python train.py --train_examples=203450 --fusion_encoder_norm_position="pre" --fusion_encoder_mlp_ratio=6 --fusion_encoder_parallel_block=false --fusion_encoder_cross_attention_every=2 --learning_rate=0.0024
Rows from block 3 of the fusion encoder of a small model that answers yes/no questions on an image's attributes, named by matrix and row number. Rows with one number belong to one neuron. Each number is 128 + 32 x the weight over its row's rms, rounded and kept within 0 to 255. All counts start at 0. Numbers have three digits each. After the name is the row's rms in percent of the matrix's.
Before each neuron's rows are labels from the 100 texts, of 14976, where the neuron reaches its highest value: "tokens" is the input token at the peak. Only what is clearly more common there than usual is listed. The data: aerial photos of the United States (SatlasPretrain).
# fc1: MLP up (fusion_encoder.blocks.3.mlp.fc1.weight, 1536x256), inputs 156-207
# fc2: MLP down (fusion_encoder.blocks.3.mlp.fc2.weight, 256x1536, transposed), outputs 156-207

tokens: "railway"; "crop field"
fc1.338 150:208104151115169102170130121089113120116052093139122152121146095136135109084044112180126155128156161162120111128124210130148142146149112135149128113108104143
fc2.338 118:120131110109187161101168182135114075196122109102091160137132167142086152150142137107145122137171138057149165148121171108110144128098083170154093160143149161

tokens: "crop field"; "park"
fc1.629 118:090217131126141130144144110163186125187136133058105078118136119129127104116157107115122191128113149125090133134093122167096118130124115126119136131103027145
fc2.629 019:147133148129255116132121136127130097120072212131133085143141123126092110117117127144122022106124099147126044127085244121116043108135143133158087034099137185

tokens: "railway"
fc1.479 143:129124088123142107034133136126101112114159122121137119129165134201153138151111129135051109185106151123122101125173130133149127127130133132135070030130154150
fc2.479 147:118197117093114131122130156128129124134101136140131130094081146128091128117144130135111130167166046148133143153117127133168133127124060125133128159059118153

tokens: "road"; "building"
fc1.657 146:154115114134130127161121113146107123171139136103140127088137117218130126163160114130127234126108158133200126089123116100239142127140159128127159135141100121
fc2.657 133:130140126120116139114170189118133187158111119208111121134119168106143106129080116157245179192104132102111165131122176204121104149193107064117126130154134196

tokens: "railway"
fc1.553 126:154183129127160138109105127129164132112123160150089132164103110111149111139139148142151119104213127106124157130133038152105154119169026115111081114140130084
fc2.553 017:131130127118128175157130130150125134128129136127128124113127128121128132135132130121135132128126110127129128114136128131138129128122122090127136082124126133

tokens: "park"; "river"
fc1.353 145:135178128104123179170125133144156131121084152122122205181137136135136088149128120125126122125087142147181131130106064144132164117078124112113128136124113104
fc2.353 158:128125102119126101120107120125178112150162152127076096120218104119134128159250198060068158117117134143152116118105149147133127134136120129114131129120112142

tokens: "river"
fc1.356 154:123119113142129175144111113112141130141136117041105094138113138129144105156139158166145125157064141117112187153108129128101124099072161112101146121128015139
fc2.356 162:127121127108141127132119123119097171163120128128200137096139123083124172112086174115115114185120072141140077137115127112130076123179125110124131146155169122

tokens: "road"
fc1.708 118:119149105133126135200128143140087095074154134166128154067107124157128115141136135168145129089071149124140130118056147120153137118110126155126100097192175097
fc2.708 048:124050196048149115100140153118078130118120163124173146097159185160128124115133164093113104128128084168148135172131205142154141079160114130126154150085129147

tokens: "river"
fc1.197 126:127129102075144115132095177136081129136116123099060115136135029127120114124187086128075154175119141160138149129119104107093111137142106144125159145118097183
fc2.197 091:068176114094108129140100138150130164081182135151165121124101124133112090139099177115124147146030071108116132138132133115140150128130135175098092185169178089

tokens: "river"
fc1.318 125:113108137115112111131133164098110148129119136125129161123124084088126155067129133140050135129180046093128130095098144173129110130107167199126198134124150131
fc2.318 031:128132128181129128128119117128131147129127128134080127128127127129128015138118128128128118128056128127101129128137079109128128128127128049221129128127128133

tokens: "road"; "crop field"
fc1.626 135:168165143205125128129142142132099127098131109104156128119124109122121128115130145128135125123161134103128155139093126121116138174114120130094125156164162085
fc2.626 045:123092134118121148099148113093156123131124093117103117161132070192122137171174129119132154072093121128116147015070159145123039122136109132129155105163103123

tokens: "river"
fc1.311 132:108218132133132184112127137135151154114116117143131099128080126121169079129138127070138181076132111134116144150061168125082118129145064132144168137113123121
fc2.311 394:177112131097126119128119074102129121118134220116097132154120180106109159122142101127177107134116123119106106068107186161169175127144146097096148129132193150

tokens: "road"; "building"
fc1.83 147:117135117161128119130143154089096135123140059193107102155128146118120126111082111138137081105150134135116109113133141123113064123121128086115106147088181077
fc2.83 291:165154196106156116130126132076088090148170133085113129153138153102092135179173143098156060123130143097126178115114131111160115129109131215133147130087124120

tokens: "river"; "railway"
fc1.453 100:059129101120134137122134151103188174181134116089077144125064096151114131080134108117121134179106131134016128123137177122154143131130149143132052114124124130
fc2.453 145:189129122111241125173125099131108150141128130105058132109129095144140126140112123130190129164131122040119176132108113220119117129076137121107168123127125127

tokens: "road"
fc1.167 095:061120133107121127106103097143155147159112128118132140121128100133127087143130154119133117141138126121109095096086105105130130138118089115146134143112142107
fc2.167 035:124137079086134130124217104081206179118118145138171152111172182105115143131122130128135126128145106181156070153128146153136138132123182098109095123079122132

tokens: "river"; "building"
fc1.208 042:128127153127157140161136207107135069167122130117144062143131133140064122128165093127106137111122160149124111111117179135151129107137149090039114114124132129
fc2.208 041:092136010107128155122132136103111138132158119137137132132172112129120111145081138138147123118057161085129095125127072032131151125124140132148129028128196161

tokens: "building"
fc1.551 044:128156128148136127098126154085144181127153126106142105134155076165087113128120132113161068114111176086126102100142209075200113134100119166111130087160162107
fc2.551 017:128129121109136142110192120167129113120172123134120106103130170103133097131111096080127129125145122129128130183128120090102170129137135112128123163143169251

tokens: "parking lot"
fc1.365 146:104174116130113128228074019124127196145130130114159129091095131084128143135115131135147112148106126139130141034118117124027122114105117136119107145128119122
fc2.365 168:188125160150194136078144154066161071129107128116130136114173139115126128077106169124144097144086152147130139151102181228125143153116110148139115124110115136

tokens: "crop field"
fc1.385 142:166138126113127144091128132156149075130059076142166137076131170124109138087017126133255119201112091124143137133119202111142103106146133148139133130109113124
fc2.385 176:129128079126155126131137128082155127161127107182151109117132108109130186128128130141153114128128128113153116088113108114151115102031089125128130063128140109

tokens: "river"
fc1.300 186:127125122129126121047144119136123131127098114127115105068226162147134149143094132126104103141128122161091138197155174114136124146131101127131128132133128132
fc2.300 228:140160088124082104152061135201058129136130135211168132083049129127130175142123136127155146124138129103130125097121145145104150154130114122089148129153093120

tokens: "parking lot"
fc1.237 122:126132153128119111143108144104145123132142122125088096193104143117129154157154128103104139119146132128143112170129125197126150127172000162089094126104142137
fc2.237 033:128167075124118000111104091125128106142128128158133104128128059135052056124137127128148136128138095155137164149103128121128125128162133108093146130094102120

tokens: "parking lot"
fc1.204 144:134136144114165160162086125125115130081140166113112105095132154048145134128131157158215088128152135128152113150132155057140131137098137118119128149123131114
fc2.204 153:100126157123108078127175096230044185134106132123051119121052120121102128123110153141052117144136143083077184118135128133064100131123113129159121144123162126

tokens: "railway"
fc1.694 128:099155134074175144127105145125157140095115127110118117094136115093136140122133115140132051164144121145058129092160145127101128141122072137099160102099147062
fc2.694 069:127128128128128165128123129080177108128128035128131128080104105142128128127074129137128112014127128129128114128113104128129128128159255127128126128129127137

tokens: "building"
fc1.341 098:139125088119210113105143144174102118129116167119142127081167127141089122155135088110117144207187086150203132103106160103101123155139202132066139119128118074
fc2.341 077:167118135102119067137161129116118124112145063088071092149142128134139096110111131145128113134154175134127069099128120098097127127077145132240139081161155147

tokens: "crop field"
fc1.512 129:129118124107173127089164156128141138136130162117089110142128255158194099133122128123141132144121108205111102101090148058126135135092114062123138139112117081
fc2.512 115:117111119128080148154137125033130019122122087105117149111136062141110187152134154071134167107111136113124138123075124133128127132155147072116066124136152168

tokens: "building"
fc1.374 108:130144132105139137146139121142140120129088122072143169074123112122130117102107121127135139119146110081123129145116126117140120142155143126130073130124098127
fc2.374 032:117090193126161143135121080128130133143112154143255153110133107129118135109156135145118081100096132132226057120149118135140132154127146149169179136089156128

tokens: "road"
fc1.667 098:118128145109088094128102122141133117114106079207047131173132094112109150142126128114107128141146158138114181124128108125133106131126104128137084135136126129
fc2.667 058:075062153131131097133135173220131144117105120164130117118129136102181141130115128114132128116123131024070171149135197133085081127128113139128126108102155088

tokens: "crop field"; "river"
fc1.39 146:124042024179148123176104089147126138064127130077128099102139059155129118190125152116109160155099131082129128148118142208115134138131027114147108162127115079
fc2.39 149:053158184126115125122166133095108127110081128148127145131120128142113104106132043095136146140213177216111111143146167074094140063169205137110153138130079123

tokens: "railway"
fc1.397 098:136154151094146144136115145175118118035129205086119159079122129142143069113135106154127097149106132127000112151126133113130149178122199127118120128104128132
fc2.397 097:125113168178146122092231090132137185123161128178153141125102128162128132124061128184126060061129128116160128116110125122154124127128100128136128114130171116

tokens: "road"
fc1.555 113:148127148081131131102107129143098076193103131112127110141168107132180112148115129135100060134051129111146133105129136129158168129008128127140145145129154142
fc2.555 039:173128124161113097160134101089221106151147187129211154112147121162191149116157128093118119146151073132189107134118163199110147164152188138134110087117123120

tokens: "river"
fc1.625 127:133202148105126185134143091131116099140186131142081125160113106109130106082192106127120140196180150161126122134015169060105137160155170173122189119135159105
fc2.625 289:070106158116178077154125128124137189119124112133143189148126198135127140129107128128108123065086107131128117119088105217137134133079114129149153131123150117

tokens: "parking lot"
fc1.418 122:118126135136105145137133150135114105114135164121128122049125082115130132134075154106026155173117120101123116136130084142130118129140169118129124130138135095
fc2.418 169:127145102134105157132138121127178138097161204128145139151107109136129065125057167145219089073165188165111127124148172136149101152127147127109130100117157129

tokens: "park"
fc1.31 135:146124129098159120135124116130145180194116133144141091176160039128123127133140109107104144129131082129119182194173103063114170120116158125107111172158153115
fc2.31 080:136114147179131128184137110123121097119143038108123139127159123154145128126119126152115143157065129120080132115120089102188113147102136071139128103134141164

tokens: "park"; "river"
fc1.302 137:122129133132128128143126118078121139103058121077092115121113107081128100141099137139124089146117146151126134116110098122157125085126092110131128128123144115
fc2.302 111:115173129122193082123128145171037086131171128182128092134125104144136120129128113167135120058128166170124149139090131157100175104108205140167116170131040143

tokens: "railway"
fc1.0 141:129125136179108128111178123123000126129117120160059070123097084127144118225141112129204172115196121125170157123181148135136122132105063126132124106170129146
fc2.0 094:128063128096125132128128108128128128117081128168128146128111163142128106128132200128039128116141129128129162159088151119204147128128149135107138113119131220

tokens: "building"
fc1.738 057:184117255128128128255123110139149137163060129134132128157128115120145128125060099129110192117092112150102112117120156077106129090127109152144128155110136073
fc2.738 056:084133103169108134086133078111108110128115152089155114109159130118139103131145125155134127145140128147191161109092132124100147155149059047201145146128105115

tokens: "building"
fc1.324 100:099117124128151115233115145093131116113148152155120138107179089161116134150218128122215126157114127109137120087058139124118128131151100124223096134143104142
fc2.324 079:137126124124190063130118072175135119134130162175152117202131128140129103143156127128130148121153126125116125118110139119087133132132174121119127167130130142

tokens: "parking lot"; "railway"
fc1.677 134:111109135127145177160100109115202166132123122119139106123129134092155116181174125128112128129110127124066117162171129143174130079150088091145133157104110146
fc2.677 139:151132128141133128221102065128119097082107169113128164098106072156128080156123101137111144068190143128086186112128138158128113090177113128151128130125121135

tokens: "building"
fc1.556 085:126119099143126122136162101101129171106135137113138154153020152152081168143139079125168128127125095067112138134130124127183081096119139107130130128100175121
fc2.556 046:125143135139128160175115128000139138122176098147154177124140160125117114122128121094171108170150161120139167150174133108130156091131104149104130128133120211

tokens: "railway"
fc1.673 117:130130125115116069115119065190120154140103149116054113036073121178087143128171120146145154129118123207144129143153142099170138151125172087137103101169111097
fc2.673 043:136197255215131151154123108116155090133131123136140143106124123128125087101097137122114093122124144132135129171136129134153128137162143127140126080082118122

tokens: "building"; "parking lot"
fc1.98 140:128121115128213122122228021121158218130059163140134111133130100176123151132125208132124129121185107123124120127144062139123111098195105119132141136123148146
fc2.98 233:141125131121117184120077173148088106083136128091129113110090110089179088144132072167115122163100123104119164127134149127016159153109117163185134138149126124

tokens: "crop field"
fc1.671 165:108143095139138085097074148151119105125022131138128129127136149133118103075207099060109064120148104133141114176125229109097130138158105078141085154177106140
fc2.671 305:102167135157133160210122103087127120094184107121119153116120075136072127125091106128125175187193117140124093052129049125133131113149134123124128147101166154

tokens: "crop field"
fc1.565 122:138087150124205116169098146139146125120123127228122098139133159167144127129165172050127184127042181128115125170014128096067106125090121128191185144118126140
fc2.565 131:127107111149117237158161119125114122110101206049136135123183124115139038090192129169152132189124036104129129107131149078110140093192156130126130135130128127

tokens: "road"
fc1.282 095:134141127132132108130113154133132141122056130140080141106119117129128128125121174088139076104114146128059126128131104152111110122125114110124152103131133128
fc2.282 049:124122055128132114123126143126129124130130095129125148125186055112126000127137125050117044081129176129126132127060130138139092091129133184156128132128137186

tokens: "park"
fc1.254 124:131137119106151132174116166150152154102147124197019097065152154183133128129129198144160106137131112125100134175122049134105140137120102106145078106129087137
fc2.254 140:114096140129035128140126080121128144102126111047157128120122128121128135082128128129070129128129133134102144128144113098181156191147108124165159128139095128

tokens: "building"
fc1.108 050:112136132136065150123144154134119120125132125163114136142110115118145102130140120090140134142136103172223127181166144122158164131117112111131179122122125146
fc2.108 030:130127127128128128128127128128128125128127128127128128127131127128128126130129128128211129128128128128129125128130129126128128128092129128156129231128142189

tokens: "road"
fc1.638 119:134130105101116129132127110185136115147135168118125128125130140125252123140144101160124114135145135117170126210168125156173128212141137107115094159169126096
fc2.638 169:092136127127116126160131122104131120128172114123124127128083144053136191117122124139114128096073100188107086103115141128153114143100233073158128130120140153

tokens: "river"
fc1.692 131:125091115130128074186141118060133029110117120127082121152016128122131151145081115046128106203121159129146134127130169103070110099134100138148111072157129161
fc2.692 142:126133131128103107128128128103096128088131129172128128116128093082126128128128136189101173128188043202080128128146128153192139106123070128100128109041115128

tokens: "railway"
fc1.515 132:123123116123128070177129097103100134183129074125134065130133128144133126138129185125117123117116075130128116132119130146110141130092130120151115160087128101
fc2.515 085:104055152138174079143167118132119113085168144137130168123128160078120098115056101073128126127159107121139109131130070126132128111134128128149128083170053111

tokens: "park"
fc1.442 140:126131171109129111153118162133128124108128185128173139060147061145172110121193092132119124126147148143142085165142124117111136130102217128135150124101115143
fc2.442 189:121074084080159129145154126095120103158147061135119151166147111114076147127123128132124125151158152137146049053138097128129128128145074134125095100109095233

tokens: "river"
fc1.148 144:075153129155139138129127130114183163132108108094054128134062095123129160176203161079090131217195120098120143116128190099093127124152079174127119064117173127
fc2.148 157:128186110162122181125115088138094130127170154116128126186128124159177131095116116135123142069107114130173123181127111095142117142058128092132133121143143136

tokens: "river"
fc1.286 054:125138144143128127130138132127118095129133152173155124146069108113143128124125123128138124134129121119112118108158128137151127129126102163137133132126149133
fc2.286 019:111176135159155121079137127214129149103116131142148132120076126122127122134120118093125129131153092127128146129158132126124127159162126126116125166119103137

tokens: "road"
fc1.166 046:113154133136125117036148190101119129128118129150140128120139110236113137141103150128123184107126135133158088118142100133078125126000128112125130153120029166
fc2.166 062:155118162082122132125136128115150128133137128126145137157128128124134159026142109114113128137134128065143130114129185131126128129152139017137115084177131117

tokens: "road"
fc1.552 146:128085138119123135064152126138105140123133108110162135102125113139193147104124160135128110126119181128226098098164100190153098104130125126127136073138122125
fc2.552 064:102135147103148136104105131168152155138114128128118094123140178130132159143148137103107097141135118131127091163116168120112115128130153138092116167056140050

tokens: "crop field"
fc1.228 141:106129135143127122104122143131162121105116088131107117078115161162153132110091119102136126102133128126144112135094048227116134061127130166115134138147123127
fc2.228 054:197077180113105146136164125164128079147096177139139098142149141116144107125151129117109147103111123137132121135167188128156133127034132118080170147146159125

tokens: "road"
fc1.687 146:128134141128086123119093138104115116156095152223087124078124083069129134116115135143165176107115099146117119127117123134128113110133186124086134114110097128
fc2.687 076:125142159127144129128128113104118117152129139127132129130128128076163127124126046083192123127157111059138119130127127128222013130126163151124071119124140126

tokens: "railway"
fc1.89 152:148142133193126134101148139089080172217133168133133135127119187119156181136100133134106116093129241101125134128120067188172065154168000125128127088057148165
fc2.89 162:109141154126135163115133153155112072158114147128073129135159161074126142132122140074135166099132128118141135165191169133113149112132194125162125152107177099

tokens: "railway"
fc1.19 090:129120132068128139121111145170231166127125117117129142123139171115144152124199154106127119149095138140176133121111093174068130127121074127133128128174118126
fc2.19 027:113128128128128128128108099128128128128137128128128128110128128128128128128225128128128179128103114128129137128128149116128128127128217128128128128155131128

tokens: "parking lot"
fc1.349 099:124127082119131223100123129221145128118135161143120138117141067052224123209102137133134134152245117084131139155127079104149133156047128122124055140129122131
fc2.349 127:128222138154133124136157106105079150113150093171126170188115197103122099097181119143106140174116131243127108078150184131131124153186084136153147143078154133

tokens: "crop field"; "river"
fc1.482 139:124130073145111080121124163110156076074128131105132034156136131146124139121141156155141162174109111148138134131168132128125128143111012115128131128126105077
fc2.482 072:129155124129212128121136093128104140128128128158125128073128128093118128013118128128129093128234183093089128128147129059128100128128173076128128073123086128

tokens: "road"
fc1.707 097:076111128142116155126141120139155138120128161107133116065122137131121118128120127118131062118125144129135181123135098199147134183206175128121129142119116126
fc2.707 010:113141132129128134099184128149128128154117128153128153184128139121117146116135134136166099112133137129100143152119112128128157153105128075105095212119165132

tokens: "road"
fc1.569 113:146132131129114060157121086120126111149135154152127082155098094192132139119106108132165129127087129081157128077118138127097126124100134125148137130129090122
fc2.569 034:106113137150111190105131068171118136132099089134168112047113141124114146153173087145131141225115130121116088125157111149084131123154135095140132155175079086

tokens: "railway"
fc1.331 067:128151148127104076128152127116103102153106133133163141142126133141128169122161137141100127126136081084112140189074125136120105190131152120203131111142143122
fc2.331 099:140128128105128120121118146125166128142122128168156096153085151079151193190156128202154124158105128128201128089161176127147105148127111134184149134103128152

tokens: "railway"; "river"
fc1.37 134:135125164091110145134120126124093133167129133149051128178128137130128113140098124150136140099130125144114128178065233198125112087113114253118150121082118157
fc2.37 229:126128105134129124118124121149143147128113079057166198138160145126110131234110078134143167065164154133095087105184156105105128185163130097142112142111130129

tokens: "parking lot"
fc1.180 124:200114128130093091135136250146127087146146133186124166134197118080070109122135133150152142156137108143100130104111188130135110162080127146085163121116128100
fc2.180 070:113126133129135116108171180128175125128131120115128099186085112070177104127000181119161122128167131098128115168137150117096178144000127143119175108150135132

tokens: "road"
fc1.243 144:131125119125121059139079128101161106119154137172138153207143079163134137089129090090094118119160103136114120092127131096156132118107112169137148118147136162
fc2.243 055:122181089130091104100105113149131163184071043128072099150120118102150107149178154091156159124125090066106120167109133153088103186150120117098134132135143122

tokens: "road"
fc1.655 108:128111100127101164179190125129131107162125094125126113132136187114127099116114128121123172126146120140144097138121118178106123121122103122134165131169163135
fc2.655 021:123092128129141125128128130155129148220080128128127123128128028128127216172107134129128144098124137103074049118155128107128179143131134135128059111082131131

tokens: "river"; "railway"
fc1.758 130:130117088169113167183125189124129065125142129109126127143131117158128129168099089134141177126174178130103169150129122149096159045121168167073061123123127123
fc2.758 137:152131108109219133110133147128183145115093113104157119073126124232094112160103114122077090128178117203129124149135122124151069113114151106132153128120125120

tokens: "park"; "crop field"; "railway"
fc1.54 105:125132124123153087106087134116128113150129121211150130127135135088152122125161123123123144127124126119122094136147131165128127125119100156168128110221163098
fc2.54 041:129128115097128168100128106156128128128169128128128093128128098113126108255128129128128167129128137147122129054113128089118175076128170121164108143130181184

tokens: "building"
fc1.386 117:126106156156132128118132115115107126131078140005141217122123133123132121127206133119112113093124132052128134105145021125131126142129117113139139127129122119
fc2.386 080:096177122123160128145123010140177067100128114146067166185145125143096151129117134109159128159131171118126144128128147148058095065179150126127049116125193153

tokens: "railway"
fc1.115 079:147141187111156133133092120120134123142128156151119082121131076123161107166141156106139097132148123137127114121126137128060128123108026127130181130118129124
fc2.115 033:205131086115141126120129125121105150134137122039122131128128132125133114132114121128135128132135137137136143130133093131117128136124128000140128126113128137

tokens: "park"
fc1.441 139:127130142124090047109146140098134131159128122170140192126117129179133132126120145134108106036151190123118112126129134135088129109175121125184121102117089116
fc2.441 129:128091094097153128134164104127147130084111209086145129200108058119157150133206107085137085161100096113101103156160141119164073159116088109134104132119113125

tokens: "crop field"; "railway"
fc1.199 123:125108124143141179123093215223155121077130171129095000115219141108124123081092122132139195135117124131061121156091113125063134130149135127138102122118115132
fc2.199 136:114128112134193099180094111055081132143128216087139167095126157129108117128160189143150127129112083128126073133166180129199066046148133103119135194121116155

tokens: "river"
fc1.379 159:154118120136129083137113105062122116120134108127129123084188047127094127102132044127126117095123146128121110070135000152123108126110128137151145086142148173
fc2.379 079:102140165111089185117065170156131173112122110138149131079134088118105118168130133213138123153143093089143098146179100099190129122116095126112088093116075183

tokens: "park"
fc1.217 139:133136104087120072120151138052138081124107128166164080083091174158138127133121180112121098147130077129120179138117146169160126126099109193168152113134131149
fc2.217 222:088095145127045109134058095118134131124145130079124173127196107099133033143170131183128152169093170126128147109127106106107177045154135125111122174123119124

tokens: "railway"
fc1.658 117:033123130113121170251129115139067143129127128145127155129051180127130058121091129127159166126120092182119140114118134116081137072209030096128076130160064124
fc2.658 021:160144127126134067107159223125143126125128114123152128126157138107129188159129176135132101132187155131130128127129126126129128129072127165126201126117174139

tokens: "road"; "park"
fc1.505 132:090150121092133175130129109155129113132123125098131130165106090117128093115132125156124132146144127132136140116118090134149125131078107105110190175110120116
fc2.505 072:121074136210107124185128130129107125111113125094118105147128131123118152117121138137131127182118132111062161183130246132126147076118135168109124027171068128

tokens: "crop field"
fc1.610 082:130158158159138138143129114115128129131140124125143038173121129160125044060155024074110136058157144156148127212164142126128196134119132159088124129165122116
fc2.610 047:153167121080128113107176131117222110125150216138188182119119144123139181135147162068080113142108101090066108122126101127111137098121127136139130162161138146

tokens: "railway"; "river"
fc1.258 163:143141204123131159153105123056123128132126107189088149129109124132111126122111135137139156036106123219122132126072217140122131132127141115183098138124131125
fc2.258 108:125129135127131100255116129192084084115140109120129134127174170206106127223113126164115102169200080123117093164103053127128118135128128110143135084170089118

tokens: "park"; "crop field"; "river"
fc1.112 154:131032061135143173166120144126106146131185154068133139104181132127139112006175179120155146062174114195097106127115141107113149120148162152135131123131117161
fc2.112 182:129136129134132135111129050142135161124071030115081143102091119144129118153127204106184107150077124125153124120111090173130120149085129101128147129128138117

tokens: "road"
fc1.327 161:127172138168151150137054106089117121127140138114113131121141198213125203071049114111126090193129151128131134122140141122153130100200122103131070141111120189
fc2.327 117:129146127067133105125121142144139128133121078114176131130109121098119124126140119152100110117122183133098137116117143166164080134132129142172208152153127111

tokens: "railway"
fc1.509 105:179129122099165098070126121130109103147155130185129135116122146129139128128134088120165129129125133141130149217126042143096080125120131134147134166128150128
fc2.509 096:132126075129136102150128141129047149090067128127103112194126143094119125128121117113113128132128126122126128112111147135117100108138128099076129149102105149

tokens: "crop field"
fc1.674 058:130150113129218125126133112147094130142132148138145099140054101127124000058119137133123108124127129129133120134096144142128129116115138138149107119148130126
fc2.674 060:001128126129130127128130126000129128129129129127129126131109127212127127129128127129255128128165130129129127130125127130128128135128126149129126093129129128

tokens: "parking lot"
fc1.421 142:110112137115126134150110143112105103116165112106143043123137096142125115119091138237073111048135090130160133081127109130115126131055135162127171124138123127
fc2.421 233:121130079133171146137154084130139153129091178206136166192098128124123143125131123068140128139180125092053151115075157121105112035165191119152136137140141122

tokens: "parking lot"
fc1.146 139:128069129160130113123121134087036183127131127144172164119129203129107164141194128128129095128231178135146134128180118116135130154157141104121089126141125152
fc2.146 132:137113128125129134161016088177148139054138050128079126077090120127188088169090185128117152158130129139149149129107092117120133128076105138143134161147142130

tokens: "building"
fc1.114 067:112145120128065101112173128249084183151171103128123000065133180130118128110128137131110164134136132116122122204121126057112134166101059116128150143148132130
fc2.114 006:096096125127103083129070145107164133151126106088155128127116056156136128132130131147112123120102116090090176127072133238130129126122166125128128099127164131

tokens: "parking lot"; "park"
fc1.183 123:127151177108118117136145072135176132120136123105055112149091165150127177112135090144204185141121087130124169146113017184129155128133061184078137134182201118
fc2.183 165:128116107155148085121138132151097164179134112175129128135204156092126136128119153139046125205147130199125095113129112100125190139094115043120143102147072088

tokens: "road"
fc1.210 084:132128070125110218152117136128148158130122160087141105056118160128128089133150126115130125152129126163143125153091128189123128128128134120133126128117116128
fc2.210 015:110128128128113128127128128135132139128111128129136128137129113127125128040127134135128123107128148130129128121128125136127130143128140128128125128128131137